A small image denoising autoencoder, trained from scratch: encoder depths [2, 5, 5].
Rows from block 0 of the decoder of a small image denoising autoencoder, named by matrix and row number. Rows with one number belong to one channel. Each number is 128 + 24 x the weight over its row's rms, rounded and kept within 0 to 255. All counts start at 0. Numbers have three digits each.
After each channel's rows are labels from the 100 images, of 14848, where the channel reaches its highest value: "top examples" is what is common among them. Only what is clearly more common there than usual is listed. The data: photos of plants, animals and fungi (iNaturalist).
# convs0: first 3x3 conv (decoder.mid.0.convs.0.weight, 96x96x3x3, each kernel summed), inputs 0-95
# convs1: second 3x3 conv (decoder.mid.0.convs.1.weight, 96x96x3x3, transposed, each kernel summed), outputs 0-95

convs0.47:116135093081116170091153110142101093113118125111100115109132152180126176110121144109129135119113123159103139151099133110119088125111089149116141134130113086131094122167132149148119184118112159120144094165101138129113141087111072124093132122115146166142138088128157133146148166152142113113
convs1.47:086188102095149118111136127124141108126113111091098114134157159140126165098128086155118149154081103143139107118120144093099062182122118128115158128124116115148143138117129121141074165117069117111119113113148145126154099104128107137143168156121129104118122130142120137137127102088121120090
top examples: class Insecta; phylum Arthropoda

convs0.13:145091138102149116147127138106109146138149131157135136124100117168121127115157121108100138145134142152128119112100158133106126129112145201104138124113165122179065121153137125075132128112183157084126161119137122114140110078129117165139143146139141148093159132089125161148099148099137156102
convs1.13:117143125137092175147096117135119106169150149097123139143137101150116116103152136117109113103202162131140131058152105077111122131142120141181122142146118117161146109140140140139069137152142159102110113150125109135105118142107155185111117112101130156131134160145149117124118132118160156143
top examples: class Aves; order Passeriformes

convs0.18:141121151102126135133115164111113103134113071137190144151099156133153107099110141159122110130113134134133138101102112125124154125113107117115106185112131096109136136152124069099159133073154131118129114125151125145178115121117137137133125093059124073142078142107120120125128130172116125146
convs1.18:139119115120160118157124149123086124161136144099146117139123114135110113104128159131119142120103144185127141157137071143110115159163114143183142113095103117155168127124111138064113151115122195137176139117135124156127110111149125133089129155121161065111109136142110107133134138121163113147
top examples: phylum Arthropoda; class Insecta; order Lepidoptera

convs0.63:140153131131122152130139100122062143128114095132140086140145142158136152116090162090112147136134135148129140108137137119148101160119150137162111143083143152128133107132153150162125156150148194121144112112117106118188149082123094119134153116162147146121147112127128082122130090131172181143
convs1.63:108135109120118166118073151086136096144098070091119141138140105137130166157136102070124143134133140117103132147115148129074142134183116111123118110105138079131144144123070125146063128114152120127110136150118105139122121133129142119116104095093137151134128120155114135136138103154085144092
top examples: order Passeriformes

convs0.80:130126102116111121144124150096137155150124135148177101122145124138141082114095153102131113125112062124100117154119128166114086111127094106163152137143120105092108109135140111106147160131133123132146121125152097100130141130138110177111120139140150097081146141116149092159208099150124146085
convs1.80:147136131132141148131089128140080104173158151094132102136113159115164113136133111144132138142077061095136131086148131094120110192112120119169118109114111118120097141103125133129128119142122150156109130103130086142082168162123131156144098096095116124104151117130143110153143096123164154132
top examples: phylum Arthropoda; class Insecta

convs0.67:120137083116122156090133119137123156157114113143129073107153097132147140142106174113133093139087159120119142083155141119115103126122141143160173152054121109119125112128131096096134114124103128155188112137094158132129128134105112132133138132137102088134126094145148170072146130108105148119
convs1.67:137097127127114094097134104157147152123138128162155131109158102163102177125142169123087160150128151142090186164104117112169135113123128130119101162124150133099142151090116123145127176120151100127118147128133131116113093122161191117141144084110131150086116134082117120133126141125151120165
top examples: phylum Arthropoda; class Insecta

convs0.7:111138146137126125105122101133139090142097101112132162150134128094129119114088120101122171104139139114119103099124135097120136134103167035108103106168109104139093077115156149143132148183147150097144157124125139123147154147114111119111177138104168111130141111103104098121135127130112099116
convs1.7:095142119192161113123164085100110091141120137158158177120129123134139126138118113123164117149191094134120126110126097094152113169140149118145144124142118107131140122181096108153138148139082156138142136142126085172133105156126121147123153141121115155118153125180149118141157084114137141121
top examples: order Passeriformes

convs0.46:128119128086130135125138117129119090163133142115169102103141136142136126135112111141073116157142133113125155104133109105108106171130099143160154089148127097137134118142149164121167157131152122090156096090096116103152109167102143121095152125096130138102116059128094128073157140111109107093
convs1.46:136107126173098179167137135097113133141118135093109119093185150149150131121157158126101150121131146107116144130108127105116120118116205126092121089146110143133133152133130160142123163152152108126124085113108154097128160118115147106170110113107106121142164167085115096161149142122106123104
top examples: phylum Arthropoda; class Insecta

convs0.17:146121167134152146125135100142124163152131141133114156136090095140114123124054087159187157107142104127134107125124129154141111137148148126117105079056138132136124147126092133125130155097137125104120129117167114092190095152180120148148123141131134105141106112150134128140153132149117105109
convs1.17:115143111112111071109081118158125115130127091142137132102138123133132110169130113098152122100122131145122139059144116185114147106138082179191117152129129107136114125153094108070130156112094163114106105087146104153134131114139147106107128093135118160151142141130126124100128130104141136117
top examples: class Aves; order Passeriformes

convs0.35:169149107140103100096119085160129097136119125162123107143135105109119128094123132114125162109130185126125116111174148133067104088135150137137141136153091130151142160127130103124105140156173112130098129146100129152058135148116142103097103157160146171115135113117088134131145150089136112125
convs1.35:124104153100102159127128083119106136132123116108137116108107129137149073130111164116114158077127173154139128154150092150082122132120132121104119106101111119144145081147140147098139150115148141121096193134088151123144162158130137130136141140121150084086127119093101118125084128179130117155
top examples: phylum Tracheophyta; kingdom Plantae

convs0.95:115155170124127154163132143086155115126171164069128137092145142101136150138097084132086148141104122152129150137181114117101083132120117095138153168118110142120120119126162126148151149107133104149113120141132164128101163122133093121107130066124111121122166102121087104118100164119118119113
convs1.95:118150124102131124141129132147101102175123161167169153144098144122140104202108103138160089153150143128148135139117159154104099135144107159165141107095104156138140109142147088118104136142085147112127138098144119161134126097161127140173142160125188153140106122124143123124104134084109115124
top examples: order Passeriformes

convs0.55:159165132143132173099111121092127116117123126086105140116121107124117141103130116154099149082114117087165159155169117102115120105124160089107073111132117098103137163126124123157101129123163153127170166119099168136144167130118100107133143096168151123101118113120144140097119174154158125126
convs1.55:167141123043097111126121137138155103174120096115112140120163132096118126125125147144115127134109126132109120111112117086130142113142124133139091098125113102161164160152139104104111128140134148092136116125082118114107135129155161105161136104122140149137060161059138116121128088124140109094
top examples: phylum Chordata; class Aves; order Passeriformes

convs0.33:127127127125117124127103135149144179144121166121122139123112137165138144165123104148145176090129180130121084162130142153094122101162168079128127129139124130147157164118120098161139101149128093127138114148102133152124163120118125148137158132120125141128100106134100162140101190061139094161
convs1.33:133094130121151118148121139084216159128134129155102135137180134117114124112138138119143130133116122106105105150154059138140153118116116142124131136122123111159125100114113116166118129146158120105141131146167126120071163148105148133136065129129149156101178107093103127097141126148105127102
top examples: class Aves

convs0.74:120124121176130118131129113137168138124148120136139123129160080088108114139132109103110159130141134164090153102110140113155141123122112119150126084110158092152113136124097159112137120141081125122133129172111111116132084138173181125120124157135131098128143113160091148119062171082130082138
convs1.74:103183117098134131133150109157119153099162125116134125107141117140109095157145125150119141140106111137128134069132145156134128153154123099173116074100150128164163158122087108105133102122139178121151136116092140136134080091146152126120145154153142103129125123132116128157084171092115080114
top examples: class Insecta; phylum Arthropoda

convs0.4:089133136074111148101138143136088184132111121128099105076089151135130129159129125140149141117115114138127157117123089101156101085149090172078141125110140142120116094085113138081128135123138121125113126127164132147126179154142163135163127148115082123118138141120139111147170120158141157129
convs1.4:182144143117128094122144126165141076144096155115128120088138100113133120162152087152133167146165105184144134132135157116153125145158100120184111119124170105122101143119145120082128107115137155131180141129143134120082072129141118126138133162139137138119113105121156107146113095106111108117
top examples: phylum Arthropoda; class Insecta

convs0.27:116119125099113125118104172129105191148092104142142097129101151122149134136127141119171101106138144133105140118142152144118124130123136092087143124120111103112117145101149128133156146107129125129155107126141177130100140081090167105121108153146116147128180132079145142125176118094156053115
convs1.27:113135092159161130132146105103149123103150162140141150142135089143099117129102128159134118196094116139127125127099095111137099127150121102201158078112108119150136134118099092114120120166098148096173132125159113105110088161110133139111144146153129153148146139146112110116149120116115079103
top examples: class Insecta; phylum Arthropoda; order Lepidoptera

convs0.93:144151140110113144137143144102112207127148184154077138097096159138137114126150096113143137132163107117155114119144137144133073093125162132138087130132151136111096122107135149138123118127079101134081134138153130160081077112118116125143146166134102129134114122141140138122128166087114145110
convs1.93:162145115201139143137149163140108114157145132114157134111126149141168156111111087110121098143162106107139133140129207141110089153123138133135123118132139125172126131152152118144149153118098175189138097098151123141106144118111096133131114146128095100102132106177112130121132135130126089138
top examples: class Aves; order Passeriformes

convs0.16:119092129135106146117102119179111120134098105098150129056138107142121163153084139097119135124157103128104116106177123124091162145095125182140142137074164102164136118148125118153116124134149116131162104107156111123128111121083108124127143076139108112134151137130132129125141095168135113163
convs1.16:124119153137126112134128202123147105138117134101132146080130078129115132104134159114140130135125115158110086128134099100114139109140154145190138140148170106146123117142099153143107123098119226124151099144114141154089092136116134128132107123109083145105122135125140136148115120119138090149
top examples: order Charadriiformes

convs0.36:097107115158155119144127095136102173116131091140107118158107098142077152130111110075164140142129158112118129127080134154126144084144112158123139123065123122120132148158110120104151109117161106108131143125129084166172101106148106151137152152102136144135099127144144129111120097114118193140
convs1.36:144124152173119139156117147136181114107151122111102072157124125122130151114112141126089148130122130129118129136103142127097171123129140098133122184133163072111124116113081125102082127105155110127114149104133091105075140181098173103125122099083138113128126114094127126125111146149146111149
top examples: class Aves; order Passeriformes

convs0.94:133135109095132120117129116120092098120104185139040137147106161130138130127156106079115174141124176112119116132125126130105102076100155103122124104137159144121162095098137117109112108124126139124133143165140163142100109133104120102127100137101103148117088110118101139116124166120130171158
convs1.94:128115151183136125157136151110180079134147148149095132117168161103145107102114131087159091154059165116137118172123164108141132137110146106130140144145096132127128127139155134079093142116135123143126175141147097139136150160090081107130142126130121128126129122117089121114133147166122113106
top examples: phylum Chordata; class Aves; order Passeriformes

convs0.14:096099121170101117141116098095127110145120106128167095129152148146126110141159162129189153141161135121133168128108147103135114156155136159119114110130129133165116130138123187081117135128105120153170122092137102104154107139110194114117171164141120130120099122143125171115156132150139093126
convs1.14:165150158121115095152117140168137101163097154144126101170100103121117124164148117165146129096096145145166080146120175113154113109097157120117144094150126147133134152163150167142108160161109118099141109148087156082114119148111087131113121169111118109156121143106150116121113152145120136109
top examples: class Insecta; phylum Arthropoda