Weights of a small image denoising autoencoder: decoder norm batchnorm, decoder widths [32, 64, 96].
Rows from block 11 of the encoder of a small image denoising autoencoder, named by matrix and row number. Rows with one number belong to one channel. Each number is 500 + 40 x the weight over its row's rms, rounded and kept within 0 to 999. All counts start at 0. Numbers have three digits each. After the name is the row's rms in percent of the matrix's.
Before each channel's rows are labels from the 100 images, of 14848, where the channel reaches its highest value: "patch colour" is the nearest of a few named colours to the mean colour under the peak. Only what is clearly more common there than usual is listed. The data: photos of plants, animals and fungi (iNaturalist). In brackets: how many of the 100, against the usual share in percent.
# convs1: grouped (16 groups) 3x3 conv (encoder.blocks.11.convs.1.weight, 256x16x3x3, each kernel summed), inputs within the group 0-15
# convs2: expand pointwise conv (encoder.blocks.11.convs.2.weight, 512x256x1x1, transposed), outputs 0-127

patch colour: cyan (33 vs 2.6)
convs1.59 074:527425521513409486473539491567470467503489534487
convs2.59 094:518568508544467474469486446452452531482479461547509570428472488416483525509485475621536494538540488549480510441476457516484544479514537557463515523515491541464428516473562470558517451503513527588533540517498500518503473442457459478443480380451494557562556543516485508496491451492576486551465451573548494521494444415568498450530496527506520510490497501553523495439473528476469511509364

patch colour: brown (53 vs 24.3)
convs1.65 090:537511553443469536477464410531453481476478506464
convs2.65 093:536503490512464503516525460522450543508378488549437425483498524517549506429518522479399553504560452491534459479506504529543527501492449512476478479494407454425496560396496494550481517548452422538523527543508412466434449470483478511505476496497521467443491476533507511510499466497566477444444486475518457466494429511452437521473498516473480548523448447478474489534436460490434507543508

patch colour: pink (33 vs 10.7); white (32 vs 6.3)
convs1.157 096:481528472524587525434565522536485515526452486469
convs2.157 103:561520484504564502524552485554446556434526464490474486511536456489493517444514523404543481513491513523429453514471496473518460468497481557447424520487532439503451421570502464517456462565477517473520485507427548541518493508544564446534526456488435462490523451505517534442522463423466523470471560466522497486478473483487471568495486514525523506508504438450507446496460452540502463522512

patch colour: cyan (42 vs 2.6)
convs1.192 092:499501529486447523455528482498552453447503601514
convs2.192 101:490475536468536538472511512546449478504441499523474434445470545450506556443506504515582469548490489512520474459510517542498477424346464428492496546556468488467497523486562500508472461524557494457477440557497409538482494540554556446518532485447449526417407531532456487486516524505469505460519508514384458520533553490508443473418464528482492516479518567520494488518462545493492450466487

patch colour: brown (50 vs 24.3)
convs1.167 081:533550534500454447455531524523509536572493573493
convs2.167 093:530590567532488505565521494508430488454513525487420526461497456443502468489549550499543477499502531468480519473524412453460496478480468514480435496468511458561420516559403477519518530484471490460475508539565499551545522577541535387588545420440525503471605468509523517482483473542522541504481562556517506485503571502503471470517505510435480488483479496460519421477475476543445508491452

patch colour: yellow (25 vs 0.9)
convs1.174 117:553543501499543453433485507489464482543589479490
convs2.174 093:433461451528485573497579525545508459509528444501400510471541431496418531544485544571456552442499423524536525473517470449534532426497565507528468515455470473480526527496562542525525545514520483531481493543474496532515532517484461510452561482536543441515420478432518485439502487521550453538530553503548510527442577495580465515513517570451500445542484503457513488466604579518535469499526

patch colour: cyan (33 vs 2.6)
convs1.80 079:532487478449526518522528511521521492452425499601
convs2.80 110:495513423481535551548493517537532443521560449520465517535542525439514443496542530555520524544507494481456450489518501553538498411470605497490479565466425454460513478494453565537546507479487431620464477475573421551505558455505559469483462456462534598469542560496483444483495545585561431473448483509515499561496511404521408481495512491455508516457526536496485484465382515517516534446462

patch colour: pink (41 vs 10.7)
convs1.185 082:502482497526498539449468471582523519430552459540
convs2.185 112:478563486438478510562563494515423532529597527488563541495497603477523516510518503515504518430505526517543490469531522532482576523443507484495456520535533496480519549468520463532448520474503468480474515518500445548514518432498501538462458455536481531488546489507474526524495458605559501468440542509471523517545485522502497499497506486488490551490557447546482481469399480488492548511579

patch colour: brown (52 vs 24.3)
convs1.196 101:554425511577485482487500468492459496449554516457
convs2.196 092:484560486516510494491519464546465499554510477509623477510500509555506440523477413477544466516436459502400432534474524574501501557464555510498579515526499528373537485451502501468468557469479460442509475497560520454511482522521536492492506563458428496473475542581540498446477479546485530523539465490508455531474490459512529504541489450504483571509538497542481528498502493451504567487569

patch colour: black (70 vs 4.3)
convs1.47 126:477483476603501499423505474495505446516557477502
convs2.47 100:471482421475523521509435551565547505531547478484553543516530494472498441522498532555558550515477530511467523503429506485466472519482490464467497464543477532490506567543511500495462551488518642522568522483534534456520465492528498509535532533455541452475479503490486432581463506456430574515492466470494536458444539429584570454438495569531475550541507518536502552490552520464431552459486

patch colour: grey (73 vs 47.7)
convs1.2 127:519559450563477490462494472437484526469437452509
convs2.2 094:493607511424489475461475464490409520462449464532554549531466580550481525534487463528535588477450462532481495526440504508514478553471452475496496510513584484481545516486581447474528511501549549528512612523534419533512563394553527594490574520524465507511491492519472527528516500484532512467479497477500555545533516504482538513545457423459457497524467565535494513506548532525511438581533

patch colour: black (47 vs 4.3)
convs1.39 097:503430568564491530477474488458459524558487535528
convs2.39 095:492556495553475446617490541472446523486513545439535482542460519524448462513541488475487499408497517470450508488499413450459528475431516520435480504462512542545557496526525568443446486499525475566487482522521531576464445468528518478573514516494479508538628491609457545488493469419507507535464463528506495443544516404440595562498502570466472541472479519484427566517533492445444482564481

patch colour: brown (49 vs 24.3)
convs1.158 120:437461491430490509538528496463580515484480502437
convs2.158 096:566479498574510536482591580522505467450439495538530517533484498491468472548500518488493457515422523500528546444488496475517460432543493571466530494383447533487530534471532559462480508539520561520562542449567449515499470529496476470512551531511547523548519434526503501450520537479472514521510523475494454464486531442471503509474549569526445446500460458487497489527517462508533540549489

patch colour: cyan (56 vs 2.6)
convs1.228 058:506496514521625478474481488500478505537464554460
convs2.228 109:509497449558499509562510495554564474466454513511492546526508523466479508434462517537481510558427527506481511510438549542494470498536514491477479460505423473497564478489545442407533494547526432495411541450545475550513507446456511394470438491486545441533477453552515551422496512550516475501557515546400560476443514552462461453479482467561446530511486523546490541548479581468537448479492

patch colour: green (42 vs 2.2)
convs1.163 088:395527470469545526542459487444485524462498485512
convs2.163 100:470545522458391543513588481501519474486532466494493506488446469491483500495492446461539508498555546497445464462422499519534622502532528500512482518514478450502529485515519525485553472503492489545459446506431528500540531485510475523432478494517522488535514567498523495427474527526543558500459479457517501509465504465506460490482476439534468416466486515515563461520532524504459513473578

patch colour: black (49 vs 4.3)
convs1.137 130:543517493446482559505499488510583506453545491428
convs2.137 096:555614484505464504477452564587488528510471429514497479472488480526535478447488501567482497482419466519461494525539473515465423506437513515486461474512507534464553480556455529488539481532482502432533486470566453480513496570400522519447404497475575453486484469481405490526498446482503482554493447493451520507506461512590525468422484498513564495498432493472552443488441456485481507461533

patch colour: cyan (28 vs 2.6)
convs1.21 079:490493513466428500531530516433522436493554539558
convs2.21 096:619536510484494454534469470428613491508495537552558459446526507458401477533496516491493624567427560526527476478487533520473491477494575485434443557421506474476543532467478510496515454482435510481438494531489489513481521503476550476500535582500478543547555569504593550471508529499488523572425479549476455510455520433485530501421473529482526481508472583494527428486557539487515507562538

patch colour: white (25 vs 6.3)
convs1.79 070:440621509518490491535532511478493500551528514481
convs2.79 093:487469423488438491504405440588507440519528472465605471557541499479526482472421498497499534484506476524470484501483500469448549474441501524456501491495495500529554494501531534521482540457534520447532479444422528505518533442361570522510434427481514556508555476491479521570502546499548488563533511456452482520456461567525514535473478476486462449503496570519531496476492477491538434428517

patch colour: green (41 vs 2.2)
convs1.145 081:427454557563515495539486488439537464494479498456
convs2.145 102:496582611451492519556469468521467407560519527461547528446439512482521618468466472550492564534617526471511504593513506553504526507487520476563493564511500533519451457503538437525469477477510515593495566547514481525498521483503576493493543500430530543549505554501411459523533508439475536461517525508466459494499583540501485543553445497483505554410518493477507481493495516492450569478531

patch colour: pink (37 vs 10.7)
convs1.104 116:552492552453487474520564447508418464521484477523
convs2.104 102:492491542517481484510479498449479521512477501504539523502452506478445541453463514515533483485467478509510462437531399546517482537556565503447409525513537514515543505511453525459488481468419478481430465480513414564468503583540544519444522508505496511438523520553471483536527501470578498546399495397481562518506513511536460511461500490528517490524423435486521484502461516526524535527480

patch colour: pink (34 vs 10.7)
convs1.149 082:486519515456537492496460535515414474543408496505
convs2.149 099:572465444494502487471458512380470502455463492445493568568496458492429556510502439454478534507491590497522452501553478457465525570508382452477488482489507546436518536456467492505469510456507436522552529488454530492475515469477554520511509520507530525394468480493485509496535471530473494459472484507478478547542505495525519517457551491625472481504430503425528526517463459453486457479544

patch colour: white (44 vs 6.3); pink (28 vs 10.7)
convs1.221 100:463435594460547493452493491455492503515507503549
convs2.221 095:493491484511450511507558498498516558446447451525560457510547500484552497459504477501518470424477484521530481540478470453495483499545530542453516478500493553544519489492566501499586538499537543480510443490455455559350498464548514401466441562514451446504496455544474508561552567546454498500475510448459517521488459545507529488487547462480476487559508492470514487509458516440491483543507

patch colour: brown (54 vs 24.3)
convs1.243 103:532483498469425551474474473496405498555475515499
convs2.243 096:502481473451471513515512422468475553545524476568527480475527563463467505464485521501436568494548487526526585588549509496533464483574515434500489467508472534500497552535472500479446543499547565512485472473515495504515520551502495482475487511474503537460469535456483491500488524557535503529554508512519469474461512539545498433455510495559427518626464574513520512476487481535537564512427

patch colour: white (53 vs 6.3)
convs1.220 106:525409567493478461523472462476510475480428500522
convs2.220 098:508444525509507545499406516504515543547422534482479457482501526493497506432522468561469510446537495493544468468493564476528507502465452507457489459509406507482458410496489543474504587536500459499506504560523469511431477534457514494472490463539485483452548491551470623471462484452487486513511484544507528509550529540493515504485506531530488446500459467525408486483484529562496551476527

patch colour: white (27 vs 6.3); pink (27 vs 10.7)
convs1.103 114:474559475508526525425474488494530420560469510531
convs2.103 088:436459463490583453508467566458464491447461493530512559559503563576511502455482490506477516457594521447555508447402460518536515472645548529479494443498522553544490492420452586515544406432513455486442522555481484462516438515500509469518514519568479511515509547462490438474519485465523445525479514494474525525574470442473499506507451510466556440427525501492454493448483431527527457529486

patch colour: black (25 vs 4.3)
convs1.66 072:509529458544490455431507440549475457461534521451
convs2.66 096:525490567512546491462513384476471517506462443536491458472555520449511502548430484496565454523450402488508479496489478444498531493590504464501467446443403537511465504472471387524461513477488556516486454553456491556530547473451552572522488475483475510488435502539584544486479525509507532423498447474544501477477521464461499494508482504507504513542461503484503453478438470500503432524472

patch colour: white (83 vs 6.3)
convs1.154 112:574463543498566519478505530480491530539415520517
convs2.154 106:414440525547475547485457500545570488506415508476414507541484480481448531510444575491453550475456485496528477472442479490515512455545525553528492510577500495502536518502528468458537462499462458495467542524506418462555521479485536508491495457458554485445486528485525533535524492504579549511497514482458543487473464484549507510484514507487446433492606478501516423549468539533503468590517

patch colour: yellow (44 vs 0.9)
convs1.108 117:542519586567519478520466472475547504536536521550
convs2.108 091:489508454480503478449568499462476527490549561483470570461487451456469597455521495466598526450530540472501415588455533468538472493445514527474470479538485502504490401526450544518452480470463582470500518415527523538510520553566563483448505540535530538474499511433504441451551497516441492501487567501467437522469565523486457519487519512563489512547523424457547561438497478481523460532480

patch colour: pink (36 vs 10.7)
convs1.187 088:541524534551538445533477438468495551530523567511
convs2.187 098:474552427436536462561493450475497519441532531445498443490451487506474549582399499489466516476481471498519510489471452534480497463509511430529452499525466472485495555505473522491507480551498557458458435530463477515511526518471517460470532499506464577493469549455472478481465443488470483455443485474553511541527473595580536499516505583456549510470488491521506535541503498523491517533449

patch colour: pink (30 vs 10.7)
convs1.29 130:493584471481452527490499527482458509494418460446
convs2.29 093:505461538465516503504433431559507500477509454476445541556573407445442504466554545451587513522469497456525487508520512489552496558497474564511538511437471520485500482493487521527586503561476506520487469513493492562556475460507548546573505440529513415530519506417552499446552583548574512555501531498478468524518539500556459528536477494557551486444474478503537499565517522502476520508499

patch colour: pink (42 vs 10.7)
convs1.189 092:508477376505497524500460506474507521425497495527
convs2.189 106:498460484541532572526496453492355510480551472507519520550493532554468512538492472499494531508470486508522407509458489494560485554543490509466529496471452523460529543542478507493523550542451540467493565485564478430512587503570542517531511550526503511536505500475508516439478510546487548460497596484465472490514468480578457460494415542532535545528458489567395588458483481473484478536487

patch colour: white (42 vs 6.3)
convs1.239 066:465430502547512505497455579500472520501449522566
convs2.239 119:502491545492453526457473459437499521554516540437532467438454506502495518492471471501547463482559536465512467485542531500500556513513479526542501503476618533536499463525504559475510457506494516514525507515506550477516482544450567424506512478494442536526553466481480459512494497463417476488471549427556486510577484559480434522506554554492466467509528472488522452410383463449430546477504

patch colour: cyan (32 vs 2.6)
convs1.57 107:478496502494514473560487478538487466414530407488
convs2.57 108:517518526507492508428496485555460482506484504454578530492476477496449504513487434504474481489430471500538527500509522506479562537548547460492535504502528509541470490553449593470479558523516449403505481558535389484429451537463509548497452533476518518527541457421528537434540579534483491550539533518483461424464495518559465547527507532535446496510533532575514462549462534505549498500479

patch colour: black (42 vs 4.3)
convs1.36 089:532488584514473461517476473530536525515525405526
convs2.36 089:465426458499526481515605441554494466517547515463498536495525457575452503507468437412464454435510530439482470542544537494515554528496426533480552509484575456409496490503487547486449533481421594504509462524530526483484560522528479423507504490564515474535589459439582554558520558499495509506537461570515546459474533456533536539578526513563508498486530448415549531462535443505532504515556

patch colour: cyan (30 vs 2.6)
convs1.25 107:433436506530522564512559503446523466505494545467
convs2.25 090:477539500442498510532518542522531499541435549534527552487526488497441465530470443494467500513541549516502571518545490496503482527513461531465453469497610521452451594517532445566469467467448426481489567554473513503435526449575540462501579513499475459546465505469586508494570470473497410499519500531479491468490501490470465493440531499532516531552508504430516541504614455491519529520536

patch colour: white (43 vs 6.3)
convs1.209 088:499518539458450520565565455490451510523546551472
convs2.209 100:471491494461556483449445494495567505505513473507474471577519567573540570449528487516507638449466538463497495524495507510530499507485441572527441439529541493481461465461548483473519485496525558614540459481418460473480507439523603521482605480520521558490482462484459510514549454466538528455498457493481449514563455533513506514525487536541497488527477480508511485443479525533498467559499

patch colour: black (57 vs 4.3)
convs1.135 091:498488524411447470545546552449471511466524470515
convs2.135 095:532459522562446464534530408514479480552470470468463576510496513539517502473508457479557514532487499501533520467481457488488522468455534467413497454457519458522518559501513519601576479586534530502467474435484616482514559512498500503478475527498469548511552474522478531443489555511439530415499516519525468527518464575491487587476540586479533443520479576545510570449465422529467498468511

patch colour: brown (54 vs 24.3)
convs1.127 089:521549509460451533528529476522447472534523487403
convs2.127 103:500587437421508531492542477440536577499463546537461542455496480445483506567470505469488516559476543487559417507456482571477530532507475457491498487535512461509461572547383568469502396505460514471471512483501478498509508495434468496476473479471439504507493539521488418501498442497478528469500478453497500519456492469495502523504497470483474466542424474439525547436535502520462509575550

patch colour: pink (54 vs 10.7)
convs1.177 129:470528478504501535529540513401509551574538509509
convs2.177 121:564470469487482496477525491535456514504498486498497506540477535572445549502468428485442498471589530510540472503511448514523516500505521409460496547529487495536519592475470570597547355483440566426457508447496488475479572539574548540466489476579492523475496577475468564598449459551570487479399514483498523550567483535519533587518436492542536497505497484488493495501470510522467536505542

patch colour: green (28 vs 2.2)
convs1.74 097:477503493569520504456483535540440449491470577541
convs2.74 100:477542432519524445523486548524501475492560470501590535425470518491537507543521474535471537540553514532478528482535500498501430492486580551523548526528469568560486587519488436514492500556509494488491478424529483471509528482467472527462476466489433501579473524527447502519478486488505487478498561511535526564487447507548447461535496537491486513485517470569557444599520510509444486528536

patch colour: pink (35 vs 10.7)
convs1.199 095:452484465442515430552451458512435537501501526511
convs2.199 095:526548479442517494440501491505518520500597539490535587488461541542480514476503483473485549484530550531503485516505527527518476574489489569507526502493496495478481502495529558504552488452544464533506511571402571434554573521539508529499504464445560516433491513528480512482534473530443453507467564503546516569582447527529468528565475528526503517437516499515509558513508567450481424458564

patch colour: grey (74 vs 47.7)
convs1.38 076:442452476530482485470452533485476508449466427440
convs2.38 093:494488466542483444525563480481455528440523531517572485434478449476553525526507490573582477542605482502476498528520495523488521627554433512452551494511532480501523497422546547548543447563555450511494496575426447524543540500549556499529485527498472466510510536509454499549458476560505479456509500532465510521498428511516503543516435465515503514489542507499541521482427533569511480421561

patch colour: pink (28 vs 10.7)
convs1.50 107:514531487484453473512432554506509468456515594462
convs2.50 103:443472490527511508456482554496499539463562492427484425501558495485477476531548498583432536499470531477471490560452458482483489543460518539490564488519498485501585504532462469508538492516464438568514456568465434511573484413474491503507533466545525542471472475484481605523526496531483452505520540605535478559472469492494561511481521532491514547491423464508500531520493536481508548453542

patch colour: cyan (43 vs 2.6); white (28 vs 6.3)
convs1.227 097:524549523492550484527504518550429477530432566482
convs2.227 112:482604471514535503523484432554471491513482465551396579526522521454494463391503598506496534498436516473477515472514493513499490505479472487479502487506423539458468550495468421496561505477494475550460505529457555499482555401526485439471493527500469519505428536461439484497494541514496513517385490477492522503460458557452460490469546379498521524547476535457526506467384449460530548428493

patch colour: pink (33 vs 10.7)
convs1.224 081:481441509501499504446463460457562543481551427505
convs2.224 134:529523537568425498529498418480489517520524494465454544533500452512543475467537584432528515521525484552444555474530471519519508499465527532457459503531584523522513449481521552548524536489499544570476539543555556556486511556442534414516534539505420538493478537467474406514525521562409560481463437477530537511471499464586496593509520537488390515593517539510522513427448400533449576509482

patch colour: black (94 vs 4.3)
convs1.198 120:560499501551494567518437513467515469539485461431
convs2.198 100:564426432525524475424461474520521484474459568523516495496488449447531492433488532487541465476482532470469504492449478501467474473437506493507454475488527530544497505464463415522511558483521472504498472480458467517521507465458454557542519527442502445481485471467467545433479456508511504511520476527480456504482465495453514510533494534444492487505400440474497579503426488498451465414476

patch colour: white (71 vs 6.3)
convs1.147 104:498521537525512524550508532515391559537463478508
convs2.147 090:581490482471449451538526488542508481459511476525479536522452445472489485442612609471516483473471523506634427472457469501485506530583484538551491527494537491531523449476520493551414532432507564486558462534458543481493499431500531510543522467470539484530565481523476557533479473529497551494507455527492489555554506454536526480489525507439519505500478487510525501506502476535427525508558

patch colour: black (84 vs 4.3)
convs1.197 106:462461487613451505482543494494506549529479523525
convs2.197 101:477476506472519523461530461526443462495407522448467495493471516555515506470482531490434499520514477518490592498497537495506433483540363461547484450457435582536517469456517445463476519418507519478463507484475553528518518573387485451536505391499510535507484500487546478487473511454491558466551570474509492482444494455478537475473492483465424537496607459443534492588597467478525482525584

patch colour: white (100 vs 6.3)
convs1.26 118:583492500522475441506523532476510564492500583528
convs2.26 093:510475547483505504556551444523539438540454503489548539540508512468515459532450489485508546493515465514414547497543455485433447491497456480512473467504587516456478555493560475521518521467494456476436565479443422458424515461513459480545521502506486483518486505510475527464552511494530482419476540452506535451505546566530519468409503418410503493510445483506480550472503534474492557453546

patch colour: green (27 vs 2.2)
convs1.176 093:421493518535492455495448499539495453432467452468
convs2.176 110:498606371489402490466590519537467584498569456559513540494413532549470586557534450458515547508525525523455494408466553538456565513514418477504537485478439460526459562500487542557574380496477565485485413449473521514534501512499534492557460485553428619469448547529435530525482523514516526530489535452542528529496457498558503545526507415483558461499507536539498509526487484551443496533512

patch colour: yellow (48 vs 0.9)
convs1.102 112:531566479541539526501416492517496558448477509542
convs2.102 100:529528498480442448571524437485493559518514452509460437503497469475460542511500408570428467520424501546508503509515521534540518488522571535542400517480488480560508500600492563419443516492504422481499502502482470456477485465501488516478530514538467532471500531497439459468469515493511515497544442484573456535507505448544443527528475527502526517578480536436563532516501539431513439517577

patch colour: grey (84 vs 47.7)
convs1.18 092:495483445467518547492567435468468487552530526443
convs2.18 097:437545483501512459489503517489499491437497445490519523502474523518488401476466420481568550495482537520600515446474485555544563500548503525531423517462503549556555465524431518537523499517526595579499475465424505476540464546508503497477468473593516437522444494484460540473553498483488514501507605477504509487487552593485424496526498519546505498528485488484451555512468467444479437499557

patch colour: pink (53 vs 10.7); white (30 vs 6.3)
convs1.54 132:501486530465514544532433506509456436444455561526
convs2.54 099:525505543500450409469466524510483492440561516498596616468512427579574480378516532526476558564507496513501459470479538487533524503483488511508469491478505512523557578526600535506548542519546561510500483436542558440471475543544538599537498562502503446484570540510463497520441475473494479466510449462527500489621465557521538477468437467582471462495517487508461491531454481555486510603465